config = dict(
    noise_aug=0.002,
    n_mels=64,
    hop_length=160,
    input='log_mel',
    win_length=512,
    encoder_head_dim=32,
    decoder_width=256,
    decoder_bias='all',
    beta2=0.98,
    batch_size=64,
    weight_decay=0.3,
)
Rows from block 6 of the audio encoder, named by matrix and row number. Rows with one number belong to one attention dimension. Each number is 128 + 24 x the weight over its row's rms, rounded and kept within 0 to 255. All counts start at 0. Numbers have three digits each.
# q: attention query, key and value (stacked) (encoder.blocks.6.attn.qkv.weight, 768x256, the q third), inputs 156-207
# k: attention query, key and value (stacked) (encoder.blocks.6.attn.qkv.weight, 768x256, the k third), inputs 156-207
q.5:131172148126134120120131098050115112113149163090101157132101136132123125110115093178125087088112135110119110130156110098145132119125127110133106136118194128
k.5:081117126161160128111147122097141096105150159117153141149160157079132148077129143169114137173122091154106114099085152157104121156104127095144141121114105138
q.6:158171193101110096137148099095144126107112134144140118134117170149116134112178136124131125117132126136174134095118136149111152119154143122155197106133144187
k.6:121140133109157128101127157116103079133092153159135106136128120121091175134133150087116172187162142136123075124091109130097099101148108119126103117118129131
q.7:116130100151112134092145148135139105103100107112098123107112167118092118154077104117143158113131144098133108117111066117113129179114147142105148106102075135
k.7:142115128127124118135071131142132173107068134122105118122122147167140107128120103094126132069121159112121162106170133092114177150112117151134120137152146115
q.8:084100073174121140158133170138135147155138134122141146117152125117128151126131137160109133145118115118114090098121169126114116137101102099124122125131104129
k.8:097124145159112113129123117111164129144119073131145166126168161124186127108093078171134105142108126101111129118154142123167163140095112139113169133130139124
q.9:092109097117120135128145118175134140151198136098144214106169139124123161076099146131098079124104111116077087116159140087099137146091130117125128139087101106
k.9:102169145156112132081074103125163182127179120162148168110161154121136152123124143143131126112095115144135149138160110125123153156163167118147152193111150100
q.10:159132159109163121070107127132155132122123119151088159090087119117132102136099148158142157147111137094123167149109081143122123114135154135119146154134111107
k.10:150171117141114101148066124160140149131081138138101168115109155120136143122157164108119112081134175101112129125124142133122141123156138111160084115146140120
q.11:126074111128140144116135176127172160144156108139141099140168087174118138122109146117156153148132167157114126173110142107145100131104128129086092157124106104
k.11:146134111142123129128117095125125141116147074088113131118098154143178119124116120147160110069119095093114158104163157127165166112130158160123133146140154147
q.12:138165136147123127162118097129138102132138161119145146157087144110142115077168097121100100089134110116131127106138136113150138123159129113132141125091171125
k.12:086120142134103166118140123127113117130138113156121101162132118090100124098132119115103136203136125171133145103122110151111100155105125137136108134139108095
q.13:126140131150107118175127110094105114109108101089079076145122111145131111106140131121154124112155128133129103132132087203130107109131077130132101104107184109
k.13:060118131118141154180109132149121115074112131133110130154162118079173128106095115156117118202149114158138106108135144090112133138086143154115164131134120110
q.14:133123121134140137111119077116125086149127143140127134110078102078124175109144101146152109131131095092131082134093118140135129123160093106126106107133164119
k.14:123125155120090159131142091111116103142115114163109171164122143115106134103131140133153136116117123110121086134115127129135119139111109125177090148135098094
q.15:163127199131120105137128114127092117131112098124139130122105124135134116177156139137159138116164127140164138133153097100156145132171115127143132108133140165
k.15:124075146122121130143106125119107128116135133109098100166114099142101122139150134101103109115147135138141156123114117140108102103117155151108096124154121158
q.16:129119138108114123087118075143121139140120143159147129119136138091160128117115142159141138107111103116120101152126139091131157128135144133129083122127117122
k.16:179100111110100144104130109105169148139131129175081179111071143110083132124127152132158132083069135089099094130104120134127099079157132108180113128089121120
q.17:132084156140155121094129172165129162109124109119129140146084082142094132090142113100160165162182122109157146146138112142137144155128119096121108124161125116
k.17:146146134079094130128090135162122087115120089085145137179156138137173144110126095113111102126168128105122136138161126086161181126118153138146111124158172098
q.18:146125169149119124168109126103104121103158174077135138148152092141159153084143112157128104081164110170087114145165134183149134117073127124135110147109179137
k.18:092148118142151135123170114101161083094185106126143169151131139107169109126123126167117136193165080155124139101145132163119128118106134110093140160151123147
q.19:121123142145149113144114190150150130119152130149144109122147092138140112123133118094105175129139140119115152137132153157132116160138133136103120150147091139
k.19:138157092106147111136099137121126157135130137089138128115143127132155096125136120090127144115159142092124160138138108100164127144135134141121116119147162132
q.20:136183136114126126133140082120119112106125132112107130147100160109146133090132089154120103111115118119143147100134120170131111116141132155155137147097162170
k.20:083136117105171097106117168103121133099107154146175144147134121108118168112161157131101170162163124157136110113119111127111095168136109090149117107169158133
q.21:135141156101128120119134158119114175122120147104136133126177185148125145116126139142113149139125117144156133103137151110105103124137155153157167121140092209
k.21:158115142133156064108155146114110126160146179138171073108105101186106155144144124128106175104120151155114119135123112109130109092171127138103160117118111152
q.22:124186158149133133129140141144102178151135185094141142131102157108147133124128117136127088154095128140144129110132162163132135143158114144195108077132169133
k.22:118134143132131108101179128126165092118122126129136170140091129139054159129102101133139157169121138149114119141098106135121098106155094106124133116150117122
q.23:150113089141117137120145141124108125129139109108097119142098127142103103134100116139139140105148145100103132155119107141126120109080112140114090130109138083
k.23:104145118132131137160103115167197152117109097120125156135129146079177086154074139113147124136123168118111164086156139156114133171122117125128114099142126141
q.24:107106087129136152103115135149146154128157134179140152089165088126121129135078145128127132109115133118091131125130115058113139138119160107098141155127069127
k.24:172142065125130100101091060146167152135123120132141152091144148161147129154116119155132114059099116093133132105136136168174138125136146122130118117102130133
q.25:158146186131084106142177122140102112151108158086150113148132177094137133111160119143116068124143106142167123071127139167102122118153121135191156124118126153
k.25:096104178132179132116142177102105109099111153162119094117114115138092134121129123104106135161135108153114091133121107105112126143142119126096160119124100137
q.26:112123170137091119130144181120106121137133108116129112144153143150132100135128143081127125136138128135126133120161115177136125143117137131128178157127101160
k.26:105110151139139116132112154116098169118114173124134104121163129168148096157097078118102138161169133117118174135134103094132151143141142133081133111108129157
q.27:146118135133140145121074149152141113103143102163129145151104084138115070136076094148108175108092164102112138168117126098128168118103126129092117172143136089
k.27:120135133131119148158096097176157089135135115140079162093126154107197110128099152128114102124125120120109155106107127139107148133106118134148135106133147116
q.28:111103125144137117124107166145139204130112119108118122100144150144139142143119163113151183145111127136117127136116162120130117160128134126115113138141054149
k.28:191156090126143109134098141153128134125111116109139141106098155161137100152140123108144144069134155105115163145156130117150158138128147120136118134134141133
q.29:159171139110110118110130065092105078111116134140112134158114131138130143109161131134119113083144133115142125097109078135139131080153103119147155138118162124
k.29:105106132110124148130143134138121111128092119149125128142131094099100129143117149122101130163155125166134095135134126128101075136094107124121138132135124120
q.30:130093102138136107119114150133117143141129087135116125096125110154137100178118119119155185150128148096124128167085084138134121148102120100089122140138097104
k.30:182146125122105113149118126136156133103103097100112168133136164129174103151109138110138116065127162124126155130147135113143147139103126117129112088122121126
q.31:115153127137142164141109133109125144091130148159144145143147103151153126139158144110115115144143129154111076131094119108094113114133144111100110147124193146
k.31:112144146105088150172151124133117058130140090122120164181164148126126153116142144153117127165144104102127108101116124142130118124096118111128145153163115103
q.32:178169091120152106119145139140127173093075150104119088113121156087118127156149123135108093141118124106142139074106153160137138121159162140173166139155149139
k.32:163114127099158103105103183102088089142085131117148131167127122170090105159082098131143144131134151164158148114075087119134097115176151132122080126159156133
q.33:132147123103138078127117128181119141127129117171101152116136113102149135154157152124134095127116162176124140114125116155137129153169144092183139149142181119
k.33:142177128137135087110093155145116122141065124107133123126099097090104161185136107100128130111111133141160091076133121134160092137138161138156094137099132182
q.34:158142075121180131161086155161137132142097161134144108081138093122100113089107117105133151120178139109118108129122122152135141096122133112127095159137158170
k.34:137065128121106155127093166142138123120107144134115146129116113095159095135097101132075121125118114121120140129119199156132144161084092102103104156152130163
q.35:157161089120098098146119140146135150104103098163093077094156105137140133151164131117116055111128163166140116082133114128147123166159133089201155159098181130
k.35:166130136109142119144109159101130134112061136164154131143122095120114147127122115101109158122116126149159079080124110125136092129150128102127097159128129166
q.36:181123098115169122104106119112144144138128119153122170130129125152098130143135133111117148057135128159110117162111086125108136116109111137121144089151120176
k.36:125148101154133125098099140109134103135112156091136137099082150095168113110125160101111154119142133125137136114122115114138140125141130129131148118117118137
q.37:155133128081120136138138103078146137130157098139120161125160186154139170142160111137167100126144165190112128115116097119138119148137155100164113149115173104
k.37:122168107127154129110108146136109121121081144144164094103151157048129146117148118133129136132113092163118096092109132124138096169107156105126154107122130159
q.38:130164154142107104091109106179125133105153169123094061088119124077148141119163136146096103168126135136119122099109138159106136118172157140174148168137158147
k.38:137156115103115091122145158144088149130114170123117091109092115137093131161123106132155139136116147158120132119120146131157095090144162111091086128114138146
q.39:130164173131115110137102152188102126147101122156122084110125143086160180151134151161115067153129155146126127072143137124141117102164145137118122105122178117
k.39:143098116107161116122123166108113135140102132169124103155177076188108130141094097110149137156125157143128118124132132131111115074149150116124106140153134107
q.40:146130105118170140154138082103174142130113145109146153128133137157122093108087132093149202112100098109125083165132136132117129151111108101077150095171096163
k.40:139132106119076127130140101128146096127170130138180137104123151110140125095173169147107116097115130120142140142123137095115138173150100112105120120124093132
q.41:138145105137143105167126146132128125144142155113119155097153132075118166134156151149168138109127118120109157093103096167117117127156128128151103127110153136
k.41:148136104108140100106072144150110126143071146115116084169121139106096101137135139114131149119161141156164110070104156146150125163133166112137131107142115176
q.42:176152081099147136131128117154099101105117127133130087095112133103093151157170147104129138129127172113120106106075096165142114140175151142164130155112152141
k.42:133095156114139148110054128147124122145101155153100070169097123157095131130133118111115095111122133154179135086095154158147112111151159122146139087138116151
q.43:138115133126122075105128122166127180114140099165088169125180179089160143126090111153116109103109161148129118137110119115146151176151135091155153115131114156
k.43:130155118124151101108136152113112084122081167115146106116113171065108148155169142135160115114096108152139103045093125108151113128170163094140140112097111117
q.44:158119080099126116137130133167158123135113113186110149104119104163164116147144097135124118123146169149144102147141117118137105111136144117133112102172125148
k.44:127168120104159131157099103108131069148112130135174172102128101097109156110135133090106141137122082134114116090080134135093127162145126123121131149111111157
q.45:122137112123136113188148147116138129094170118114121170109174137087113167113181131076146125130156162108099131121076138117142159112127122122135116171146169125
k.45:099102137102113153113117195159106131119115145141100123145121131117089101127120122146142128148125145122151159091137154127172143157105145144111144119112115134
q.46:120087101142157134140112129119122114164130155157148190144173113172120107093065103137130173069129081111142100159140170121128118117115138128097080139146120147
k.46:091114147136131113147151090127134110118169080119129164125105144115180154116129176116087102113156135115101140170117155142118148142129101159130117125119133127
q.47:156167102119120086100126142136101132150075118134134047129080150119121143165138121125096044161102150166169103137150109139135114128171143108155149077123128118
k.47:215173097110183092180113081125112139148112096103152115130122089188154129123129125076140163076135122153121063141121148131109111097152141108120118135144136173
q.48:103140160125069136125141139164113147122121114118101116102157134103155175140109120131126042196123141176161086110156164108176121150155144118185148172114129096
k.48:155135121125138102156096145087144137108141140127154112158168114158113101120135090154155139113099097128127080119122117139150116110122152113133094124133152108
q.49:129118105155118112090123118102149142151156136131143143122096124151124141135075121168130114162152100070135113131146118102128101102093146157118119082108120123
k.49:143092094145108123130145080111156142107169102153112198113114098170135104117091125139131128154110142116126166128101169124127171099089127116142100124108137160
q.50:107163091144149124102122138142126119118071165130109067112097100119125118127142152111106153156095144149147130125146125145119118129149113128112138136113122181
k.50:173123142138140138124104152109139129156117135098104121120072102138169116124157115123155131099136160146139111129137115110082113121141126124140087143146129143
q.51:133115095147159153127121099084156182122129169079100139130158121105113044108095117111136203083136079117136111134078141142116139142133124156124120132109108174
k.51:107138195125087142164140122128157124153115155124137147152099151123122121129140136170114127129137140152118165120132170126080141149120098161102132109147110140
q.52:137101116149130114118130100084124144136152170063134168124123165119093094117118107138120182120146101115128132151092105135140129089106118117111086090126141144
k.52:100147149127115141114159140135179107108149131103121160122137151084150139122141157170121135151126122135135137134100153151147116180099094120124149112119084162
q.53:133098145167113140139145141069149138129131107085118127149118142165170072111100140124116163140133093145140136154164159098107139141102117172111134120147101083
k.53:106118147122102125157160118099156145133177146134127139118117125158127129129098140116150139160098125101092094173142095086126153101102119100112111168140142137
q.54:154135157090047150118111092135085151132135097132142126114157171144125165121143128136137103132142145121163187107098166111177166123124146150134094156121151103
k.54:155153099111165153122084167084153157135116153154152090163126150112096118114119122143161169123128144128098133086090152097155109139099163151127145128117150115
q.55:167162116093119115124133159167096142119119113152112089130103126091125122141138102116122060136104155110161156088125125123124123122161161156148148125122134147
k.55:151099174143117143153102133083075117156061127181123099147123095199092132134135117112116131127108171170149139119110126140127088107167126150137103111132145114
q.56:121119100140146169120125141082143132111137167078143111138129119157092074083089122105142169106138098122123159160137144110125114110078103155113123144127112140
k.56:113117125163090171129181116141111124131112147136123183117148106166150138118091135141111126138115136103095161163153095118127123125108087123096139151125145149
q.57:142087132143150178122154144068152139145145139109147126161100124164115077092080145084111201110166114109100143164108144085096139130093099130063131142168094127
k.57:096130148158093141104148108157156128110185094115112149127106149106171118112144167127111109108125127099118124183159112150124172145100098156142173158124119131
q.58:174170124106091136097152097075122172146099121115138073123074149170167128130150113166134116181128105121165159097177143105117125136126145133109172086132135123
k.58:123155112139155121103093148107086127122134160167147128132126137167070129113098135148145173090124121162111095136099084089129094111126130089109168137137141110
q.59:175176097125124081132095110150141146124096121152120098099119134120112163168188119144120063106143149103131144097126105138131123129177161084179140120115159126
k.59:169126170115170107153089158150113110132067153162140125145113094136101107147102118073132146142124156146139125103084140151125100117161131129114088123159130148
q.60:156160129102130115132130145174134134079092131126150102119100156114125161151190099116145078109115132117136135072124128134123123133165155133186119121120163126
k.60:168105142109124120120114174110094120148077119172110087142144120163096111157103096078163154133122157158155113095097103118155082099157149107114123146150140142
q.61:160125181176166104110150129131107162123093168093143107131116130096109098115122140126135108169119130119127164139100135095146128120123124179124105136157127180
k.61:137108116148128093139123163128084140154137148143127118147109125169124133158059101144167120091135132162148128118120091109117120106133111150136109107146140090
q.62:142111122128116129138101128100128135156135107116128113166136113199136107090076144095109211094137095131113145164120116120120120136095115120099146126178107142
k.62:111158109136111144139169098136150130098202105088124139115114148137181107113121171116101139132133104097109137149147093099114157172114107148112148140127124162
q.63:181146085114150111124143103130123140093125141125111087114117106137117139126159142104130154084132123129103161087102123130123136138156104144162142169121155161
k.63:186139144136114153097094166129109115128076137117113083162101136131080115154126121110121133123126170146157115109092129117108118141137131139134121119128144147
q.64:139146147140118160140082111109155130095125125079183142110144150174136102129099104148149164149146134140142147167104124071145109129124153153081110148170065169
k.64:107132154112100103140117163112089110105110157146118092125154114135100157066159144143091123097126126139164096118098145127127153091134090100125153131135161139
q.65:123148141131144111117132153140185141147123170116103127160137137125134092141088139153135144151153157151161158136156145162142150105168106104107121115128111135
k.65:131145145154144126145115074103119144122107141095147113149108185164154119141103111154150098115152096129140129112152130118126162078113100120129152081137142134
q.66:109136162132106112153111126193138131107113170117117099159178185094155131149101143144149127142150108112112150142146173092139106106107123110098081097133136152
k.66:157123177098140113129136078124150118095147190135129154088098103153113110148148124172115144162149107181149124174106102126100169135147088082092120195112142129
q.67:108161159116134149117096102141069159084109119122155110164089122132104155125170167135122162155151105109120077150117119087103118130100162156154144111122146152
k.67:125115154116141109141134172100136133127156121109119141122096082106115091140167154149133141113128111124075121166138094148126138160133144151113113171158167127
q.68:135129101138113153118137059138088125090116106148178143114109126081090134108173115118143127103089120090110115128092105093122092164128160160147134156140141131
k.68:113104119117101132125120174131109066121126115156134132116137056092091140130161171121108150095106138127101084157112144125112078152157147123107134153099123108
q.69:128092076120090089126119162141125100149108158161102113114096129130125106126149120113116112089126140103123166108144168177137111117128137139129149132129192109
k.69:117154163101097150124144082155074105125162121160126172148091122125107109162130108136123107137126116143117145111128128166121114126108134109130105110107125149
q.70:133112114099127166152144080173100131087144118123132136122112140127122137100162126134123128131144104107096110137122137088123120120073124171156126114121166158
k.70:119100128119137091116129176133160142140159156143099155125156107110104091104139154155158148171121123126120138148130115145094125154135175161116089184103115081
q.71:106097083138111142126108095159125139106090106137129160128090148077154170095154148157140150094129119137117100115147117083127107146118126130154143129116107124
k.71:126085151124119125094115135104091092141118099122163136117146138125099127134148130146124091143112140118071100135086123105141104136087137148142157110160083101
q.72:157151178129176151134117102119099158115151097127195130119124151125097125091121135126115137136136116132118135143096132075125104178130142150126094143184103163
k.72:142107084126130139101148159127110050141144133137120124136156099149092167091170156113095139109125128134103144127115169145114138106145136128099148142112169152
q.73:154141137159142156137104103144093157112137129136134072128128147095131129102169156142138122121172137104111108164138140078113106158098132156135134131140116192
k.73:093086118121119117113103157116136106124133125130158139101144080115117117114137143170088131135134124135094136138132140137111110137132152142090115196151115131
q.74:153123136117102149127107146125098131146140079156162147115150178139104157094126155146139131136140119129103157119101103106130107215101150147111127117153104160
k.74:141136103143128117123119182091099080131130113154141122094104074131094152103138147143120094108083124136102093177127126148127123125116158100130149132111123139
q.75:128125093141147107133161169138155111162126134134082093144116102123175113149125122084138119135146115131144075126174127163129145111133092090125153129114155153
k.75:133095161162124129111136112147153152127117111146135138149129151129162087161078101128149103203125129135143143110125138110141129152098137147116097140161099096
q.76:125118113148128103142140108151103097099094140143076128173127077102138107123126121110128119135174127121156095105139159136146150062113111121147071138092162188
k.76:133104125120096115139126129133147180127128135135118127134138119113143064141110123123106107155149128115123171153162123170124143152138130137128103144120103124
q.77:120123100126135091147150169137162129175128162128079119144172101113139100161103104130149115111155134140145161126129135162159177094131101098104116094108113129
k.77:147168119123117102155143084101140163124108138111119127150106168145145124169108089121163128146139150125157153097123127103140168102129103104169135103136115106
q.78:155145120154103143122131065153085129111126110171132121108113157120101138125168136123137139113118124121111095139107091097120096137102132158155123164101132141
k.78:112124087118113145122130164138144073128132116144126130101158050114080118130152149089078182123115129152082120162134133144132108149134157150105110180115139142
q.79:132168149132175108163112094132180142082123171124119089176141132104120107133108138132132123162161099153174120100107146118144147116140159121116117133106109158
k.79:126150115147175133146114111112133157115086176101107126133146125123174113110130111164156115178142089133162126115160139140118149152154095087103116129132134114
q.80:141146117128090150137151096148074107111135107140171135131109109138144145120168112118134130147127128094119103165134126079117115141082115152141112134148148150
k.80:094084131115113136112126173114154107113159134164115157099155112104117107107141157133113138124132112146102110168158099139114094171124150159109102147140138112
q.81:150130125089099175144151124135071133133160112164131139147118137090152106088170131130119098113143093113116106123157113087110107142081161137166128146145152134
k.81:116120118132134155135150141149138095124189126141143173145150079087135112102097180159127136129113130124092142172132128115091109174116192149109075187118104134
q.82:142130140126095123107143073138086115058147097177149121114120143116129158098140128114122117129133120086139117122097108079134128141105143152150079114136125140
k.82:114119121093122134126118184145129102123148138135107144087123083095093148084179136125093143137110125145115094154106105174126110144138139131122105152103138124
q.83:134148150158164135154097182127153156153150164110097104123153131124127097139108143148142129161146137147129123141156114170103145096138135089102122119111114131
k.83:153146135158163101134139097114141145126108155085117126155110161147148115146091097116150090138145120115149169095127147094122155071114104127114111117149142122
q.84:111107142135167151106103146115140169151162121099193170095141121147115139118093125115144114130111123146123157087115117107135127167148156149081124122194078137
k.84:190143080142130116126149156145165069152135128111138132151161128146130173104125115101125120087107140112132129098121140113129135109136137117129156107138141147
q.85:115110126121119075133102108093093078097108109100197118100126153125122151100147132132077158113114108127161186118124178120129149171111122150143098107130127146
k.85:144155115107151098120153149105108139121159175132135128101093123123149146111192132130140150104131099126166095120126157151113151131152101086099153086098095180
q.86:138124125131094141121138072111094107095141120119171156130096130133112119125162128112133132118092124108090121146081107095117115164112117141136133166131138118
k.86:096117113118120158102126168136126099105137114157132146106140075072093106116146162112097153140118128142106092150116130135137103151118136124113137165107130139
q.87:166141139128170148149110101163104142104135106161170097158100125127109136141182106115130097135135127112147060147127126088129100136093122149157119130126144150
k.87:136088133122109140142145145118152107128136127128101127107158096107103122129128120132110136155133128132103128168111117158130105159144136154096099157119136099
q.88:149108168154148139104108083132110176107114119117179140106117184128115147133118159135135131104125132146148128144128108066124109162121165161121111109161091166
k.88:185121103116110102133133156091104061111135153110121117074162084151111134077165143139098168077130139130126118153079137092143134130160121143100120174120125154
q.89:112138099125138154151141117149095138151135101146132109134105139123115134129137139110129109139120098090099094128129107105094142158102109113149151147122165122
k.89:101122134131152106108111117111148154161201129093142133119124115108134125146132105158147094118130082115086112154111145123130113143113155157136125149135082147
q.90:091113086116105150142153134133127114129117122188075144140079093121146143130148142131138110099133124109106109136145106139142142117129115131186154111087193099
k.90:086152159142112139130126098114096146136175109139126158132098144092127104153122130142170094118120101090097152087161088159110115143078156147156105122152129081
q.91:095138119122156124117129194123156154135106146119095128146158126146136118142090123125147152135161151162148144106121138169146159103148142105102128100128123097
k.91:116134147141139114161114098129141160132101147090132109174110174148175140142113098151137072121127128135163156102139108130152165095106095129132147083124148129
q.92:108126136143142146101131115072147154196124099129120145102128152146119165144141130119139124133093160138097146128133108158152110139146106116107123114167088094
k.92:166113113125138136102099101097089083126133110106150124112135110146135150109116115097099104107106159133130124140159132087139143121128144151135133133128119129
q.93:094135135120132101112135212101184133163131138130099127118159108149163107140065139128129122136117118137134156130158138180136154085152152090121114112139127088
k.93:144147132135110123121116092109126170129111125117151123175110193145160107150116108143160097123122121111148172102157104115153176090100108140147099107129140117
q.94:133154130122101149147154104128079134113150099113155153142105137109113137111145121122157131107110125085135096121131150097110095134096147166140102105109116118
k.94:138102134105124126133120198159151110136139128141111150123167079079109154108141177136128159132111138138116113155096124146121101165141144131112124173132117130
q.95:098107154112099139115118129130109128136130092153151168106103182129102158121179153138084112091107149114099124128126103102105101193123128166183136133143143118
k.95:132117162124145133158126164123087083138149117130114129105138101114099198121160156123122125122090135102080107146114113118120100146126178137118116125155116127
q.96:168134120122110123141120132148121119132104138150109144144134090141125160125137108130120138070108141133117076199106114106165096137146096135125105177140143082
k.96:088170140128077151101142108167168161128146144135179167157104160132114166129102084153127123115146129148157185129148123122126139144142155140169156090157128113
q.97:135131129149115164110121104166109119134106154098133151108125145110136104103137140125139140196110141134139113121108158135110111170117164157134076171084066121
k.97:139158133115122112142083119103108143114092113132106116162145107117131134140118117137146134100153125112121110116103125091146102141164115091098142080129121128
q.98:149118140194122105163069159132147134119128133111157128132133134104142121121122160141105172166140117148121109097130141113121147163089147122108164135181101174
k.98:149156092114158120112087117113124099093111101116129158126134085125164132137122106125121135117131076120137087125134189113136141146143115135056114157155120121
q.99:126131122136137116117137117130190111145114134127150140127113104134148148139107123138106132080113079122110173100117115105146109111135128090094134113138136138
k.99:110118143086119124109139119138124183097123154118101148141148113140149131117132108180140125114138116141148131161169161110193180127159121152111148142107104149
q.100:136136136096119098147110133118177121164152088113127093129132081126148145096126171141105134114143120129130150171127146122133144092142119100099146110155123142
k.100:117130146104118136154137094105160156121167132100128180135127121108163168122102130210146130128122063118148097162155132106099166152123139107091117146150114139
q.101:171115155089166094112147122110157115151143111143132110137127111126144145136130151137088128108115138127117157132194144140148125060162129137099170100147158156
k.101:117078084104139131107128103116121163106139106131103121084127147102106146119149152183143137119121121101155134136127109089117152106112126155130158124092109150
q.102:124143132160147138104131098118150153107104127115141089156108167153139132145141109125159123162114124108141123090141090150120127151120158141107126104122093140
k.102:171119095140164127122111153138116077133118115115132115118104086152110083153145130016107141136124174129115092111095128115106118102132139109111078123127148122
q.103:147155129158151149136110088141116120134102143126160144140072159112159137122135136107133174185138088104152111092132115101124143173110165146101129132092080149
k.103:179138133108152109112080158142104063119074077122113143125133111113130107139126101050131150082127150121114085140091165146159132154149147104129101116177132114
q.104:123128140122137098140126135100165096156142139107130132138136098146163146123124129125079122084128123129119133150096137136142127094148118116118133124171172124
k.104:110151143127107118111152080149139170110148122120127119127117177120149151110108108215134120128151085134157162167201113109152185139117127156143173138106127131
q.105:146121129095116115132122153133136130131151134122117139116138087136131118129135126130099070059106135129107129153106162153151119102139115133142124144147178094
k.105:083127139134094148143175077145166169137155140120145173148137183092123145112129133199146136126126119127137173145158118132126167141113118159134147155087120131
q.106:131135110122135156107128130105099132142130118151166104144128167144112127156133100139183103157132110131144152097126085136114103162127140116102124123129102117
k.106:180133144121160141111121154148099072145120122161156085110140078142099101129130127049098152110115174157112117107123118159126089116135143126126138110127169106
q.107:174121111148117130140155108175120151121107099139096141165108133120127098137126104127192147129125158121133104134098080137123126169139146143164114156104121104
k.107:170158137143118157118094144151131127128109143142164103146115134119074136149146138130125095139126157137106135111090101120135085115136149109155102094132136125
q.108:168124116146130127184107144145146148119128125109130165133116108119127142109105152162136156096143092125132103187103123054147121072147107115110130165146125131
k.108:107122143097116148119119087132156162113137121119147169136132133112145182090086103190147136098137078147164126127159155109157191158112153122142122107135113125
q.109:122147079108117109143167177131137100135116118118141135152121093124088102170117098133125161134123094116116114097090126109128104128154134097103110101162122144
k.109:121147156124098139160133115137087161118111124158084101136144119147169144109149122151113131080145114175171118165183097148179126135158107146129174104144127098
q.110:115119103112133130097105139103151167150105109128150124157107162168163141185123098149152174153111097137126168073141103110127122138114165117131152113152116151
k.110:192132118128162100122155176165107098145105103142119122093112112143112073156128182052133142111098173123119109111093137146100118109139137126132098152112148144
q.111:096133135091146129134155114121149174149112131144158121127084172135122118161131086130127134088108127124129148114135125131124137108179114134157143087135147146
k.111:121092170147119142130177158162157190152127130137117077083105162150090101114142163101126149116088133163109154145139084162092150106147091188169139137084114147
q.112:127150130166094135111116153110096109134100111149163105174088152102121119145124137153144185167143105108152117154118104068109141154091164149103119132159074132
k.112:189119124148139160161095145145098134162075097144127127122117078143157124135131127096124134100137144187144113100144119098142133106146128097092111088173128144
q.113:129151130150137118103106138099137139096103125127163117136086180129121131183127158135135144178140093111168108083147134079091134138090124155107106118124068182
k.113:163115129126156109131080166128115086137072116121141110126128079172124090133135144044128161137112142129103108108067138134150102105148123069111098103143150118
q.114:154129142121124139162138109136171123149166135122110156112158064124133150077096148098116116072130148165117122191115154146131117091149127108140123148142157112
k.114:110128110112095138109145101113160147124149123136140151136122155101153167106130102237135107101161078120164154136177122110118176125108130159123130162119097113
q.115:126153165136150127116129134164169113093112138138136129122141102104105124136108157151105214139137086104117091119152112082115167155105156154061159159134116175
k.115:114121134116100105116109133080120117131132120141121160123143094122191118129093121117134169127120081112151100160128132082134154117111136075083092143153093156
q.116:133116136098131115114151142115157138139129135123115157115150091150148133115111146147112104055112120153103143155120147160150148103158104090149164106141167118
k.116:115097125107113139113137101103150154117168118127094160102103176102140146110149141221130119105123120108143144140170115107137173104138125158149145157087107153
q.117:161128105128128108110112084122100147126146100117122082126091161137155123173179132142113191161142122151137141076150132111108116130105132134152115104095117162
k.117:154111107116165134152099180155113070146111103136143148131108101123136114158130162041098146122140153109082109117082133126096094138150142101108134133106162141
q.118:164140134136133126120119114173111135112114094114124157126111128107119126117147142120144164174152138131146076108147129128122145161070162128141120148108120141
k.118:207151068134129106135059102129112053119125117094124145140104106135127108132132111092111100107128141104101110102089171110142124155137148129124101129148116119
q.119:107142154136114098171117137097166134135169113099118132094140129110146141106083157159075155108135114136107152132139161119149138134138138108149168132166174145
k.119:123161076127157114117160097091152159113137136102122174106122115102178164113144138176125117141135072097114116120132154118150179174108124148088152145121108127
q.120:115133099119154101108140135089092108129093148113148116105112175124123118184123138142133101147100092125132124098131151091096105160157115143127119106099089169
k.120:131123173122135124100123137102078132125063118125127071089140134131115120118146156098128154124114177159112147115103106168134081113128098114122152060094151136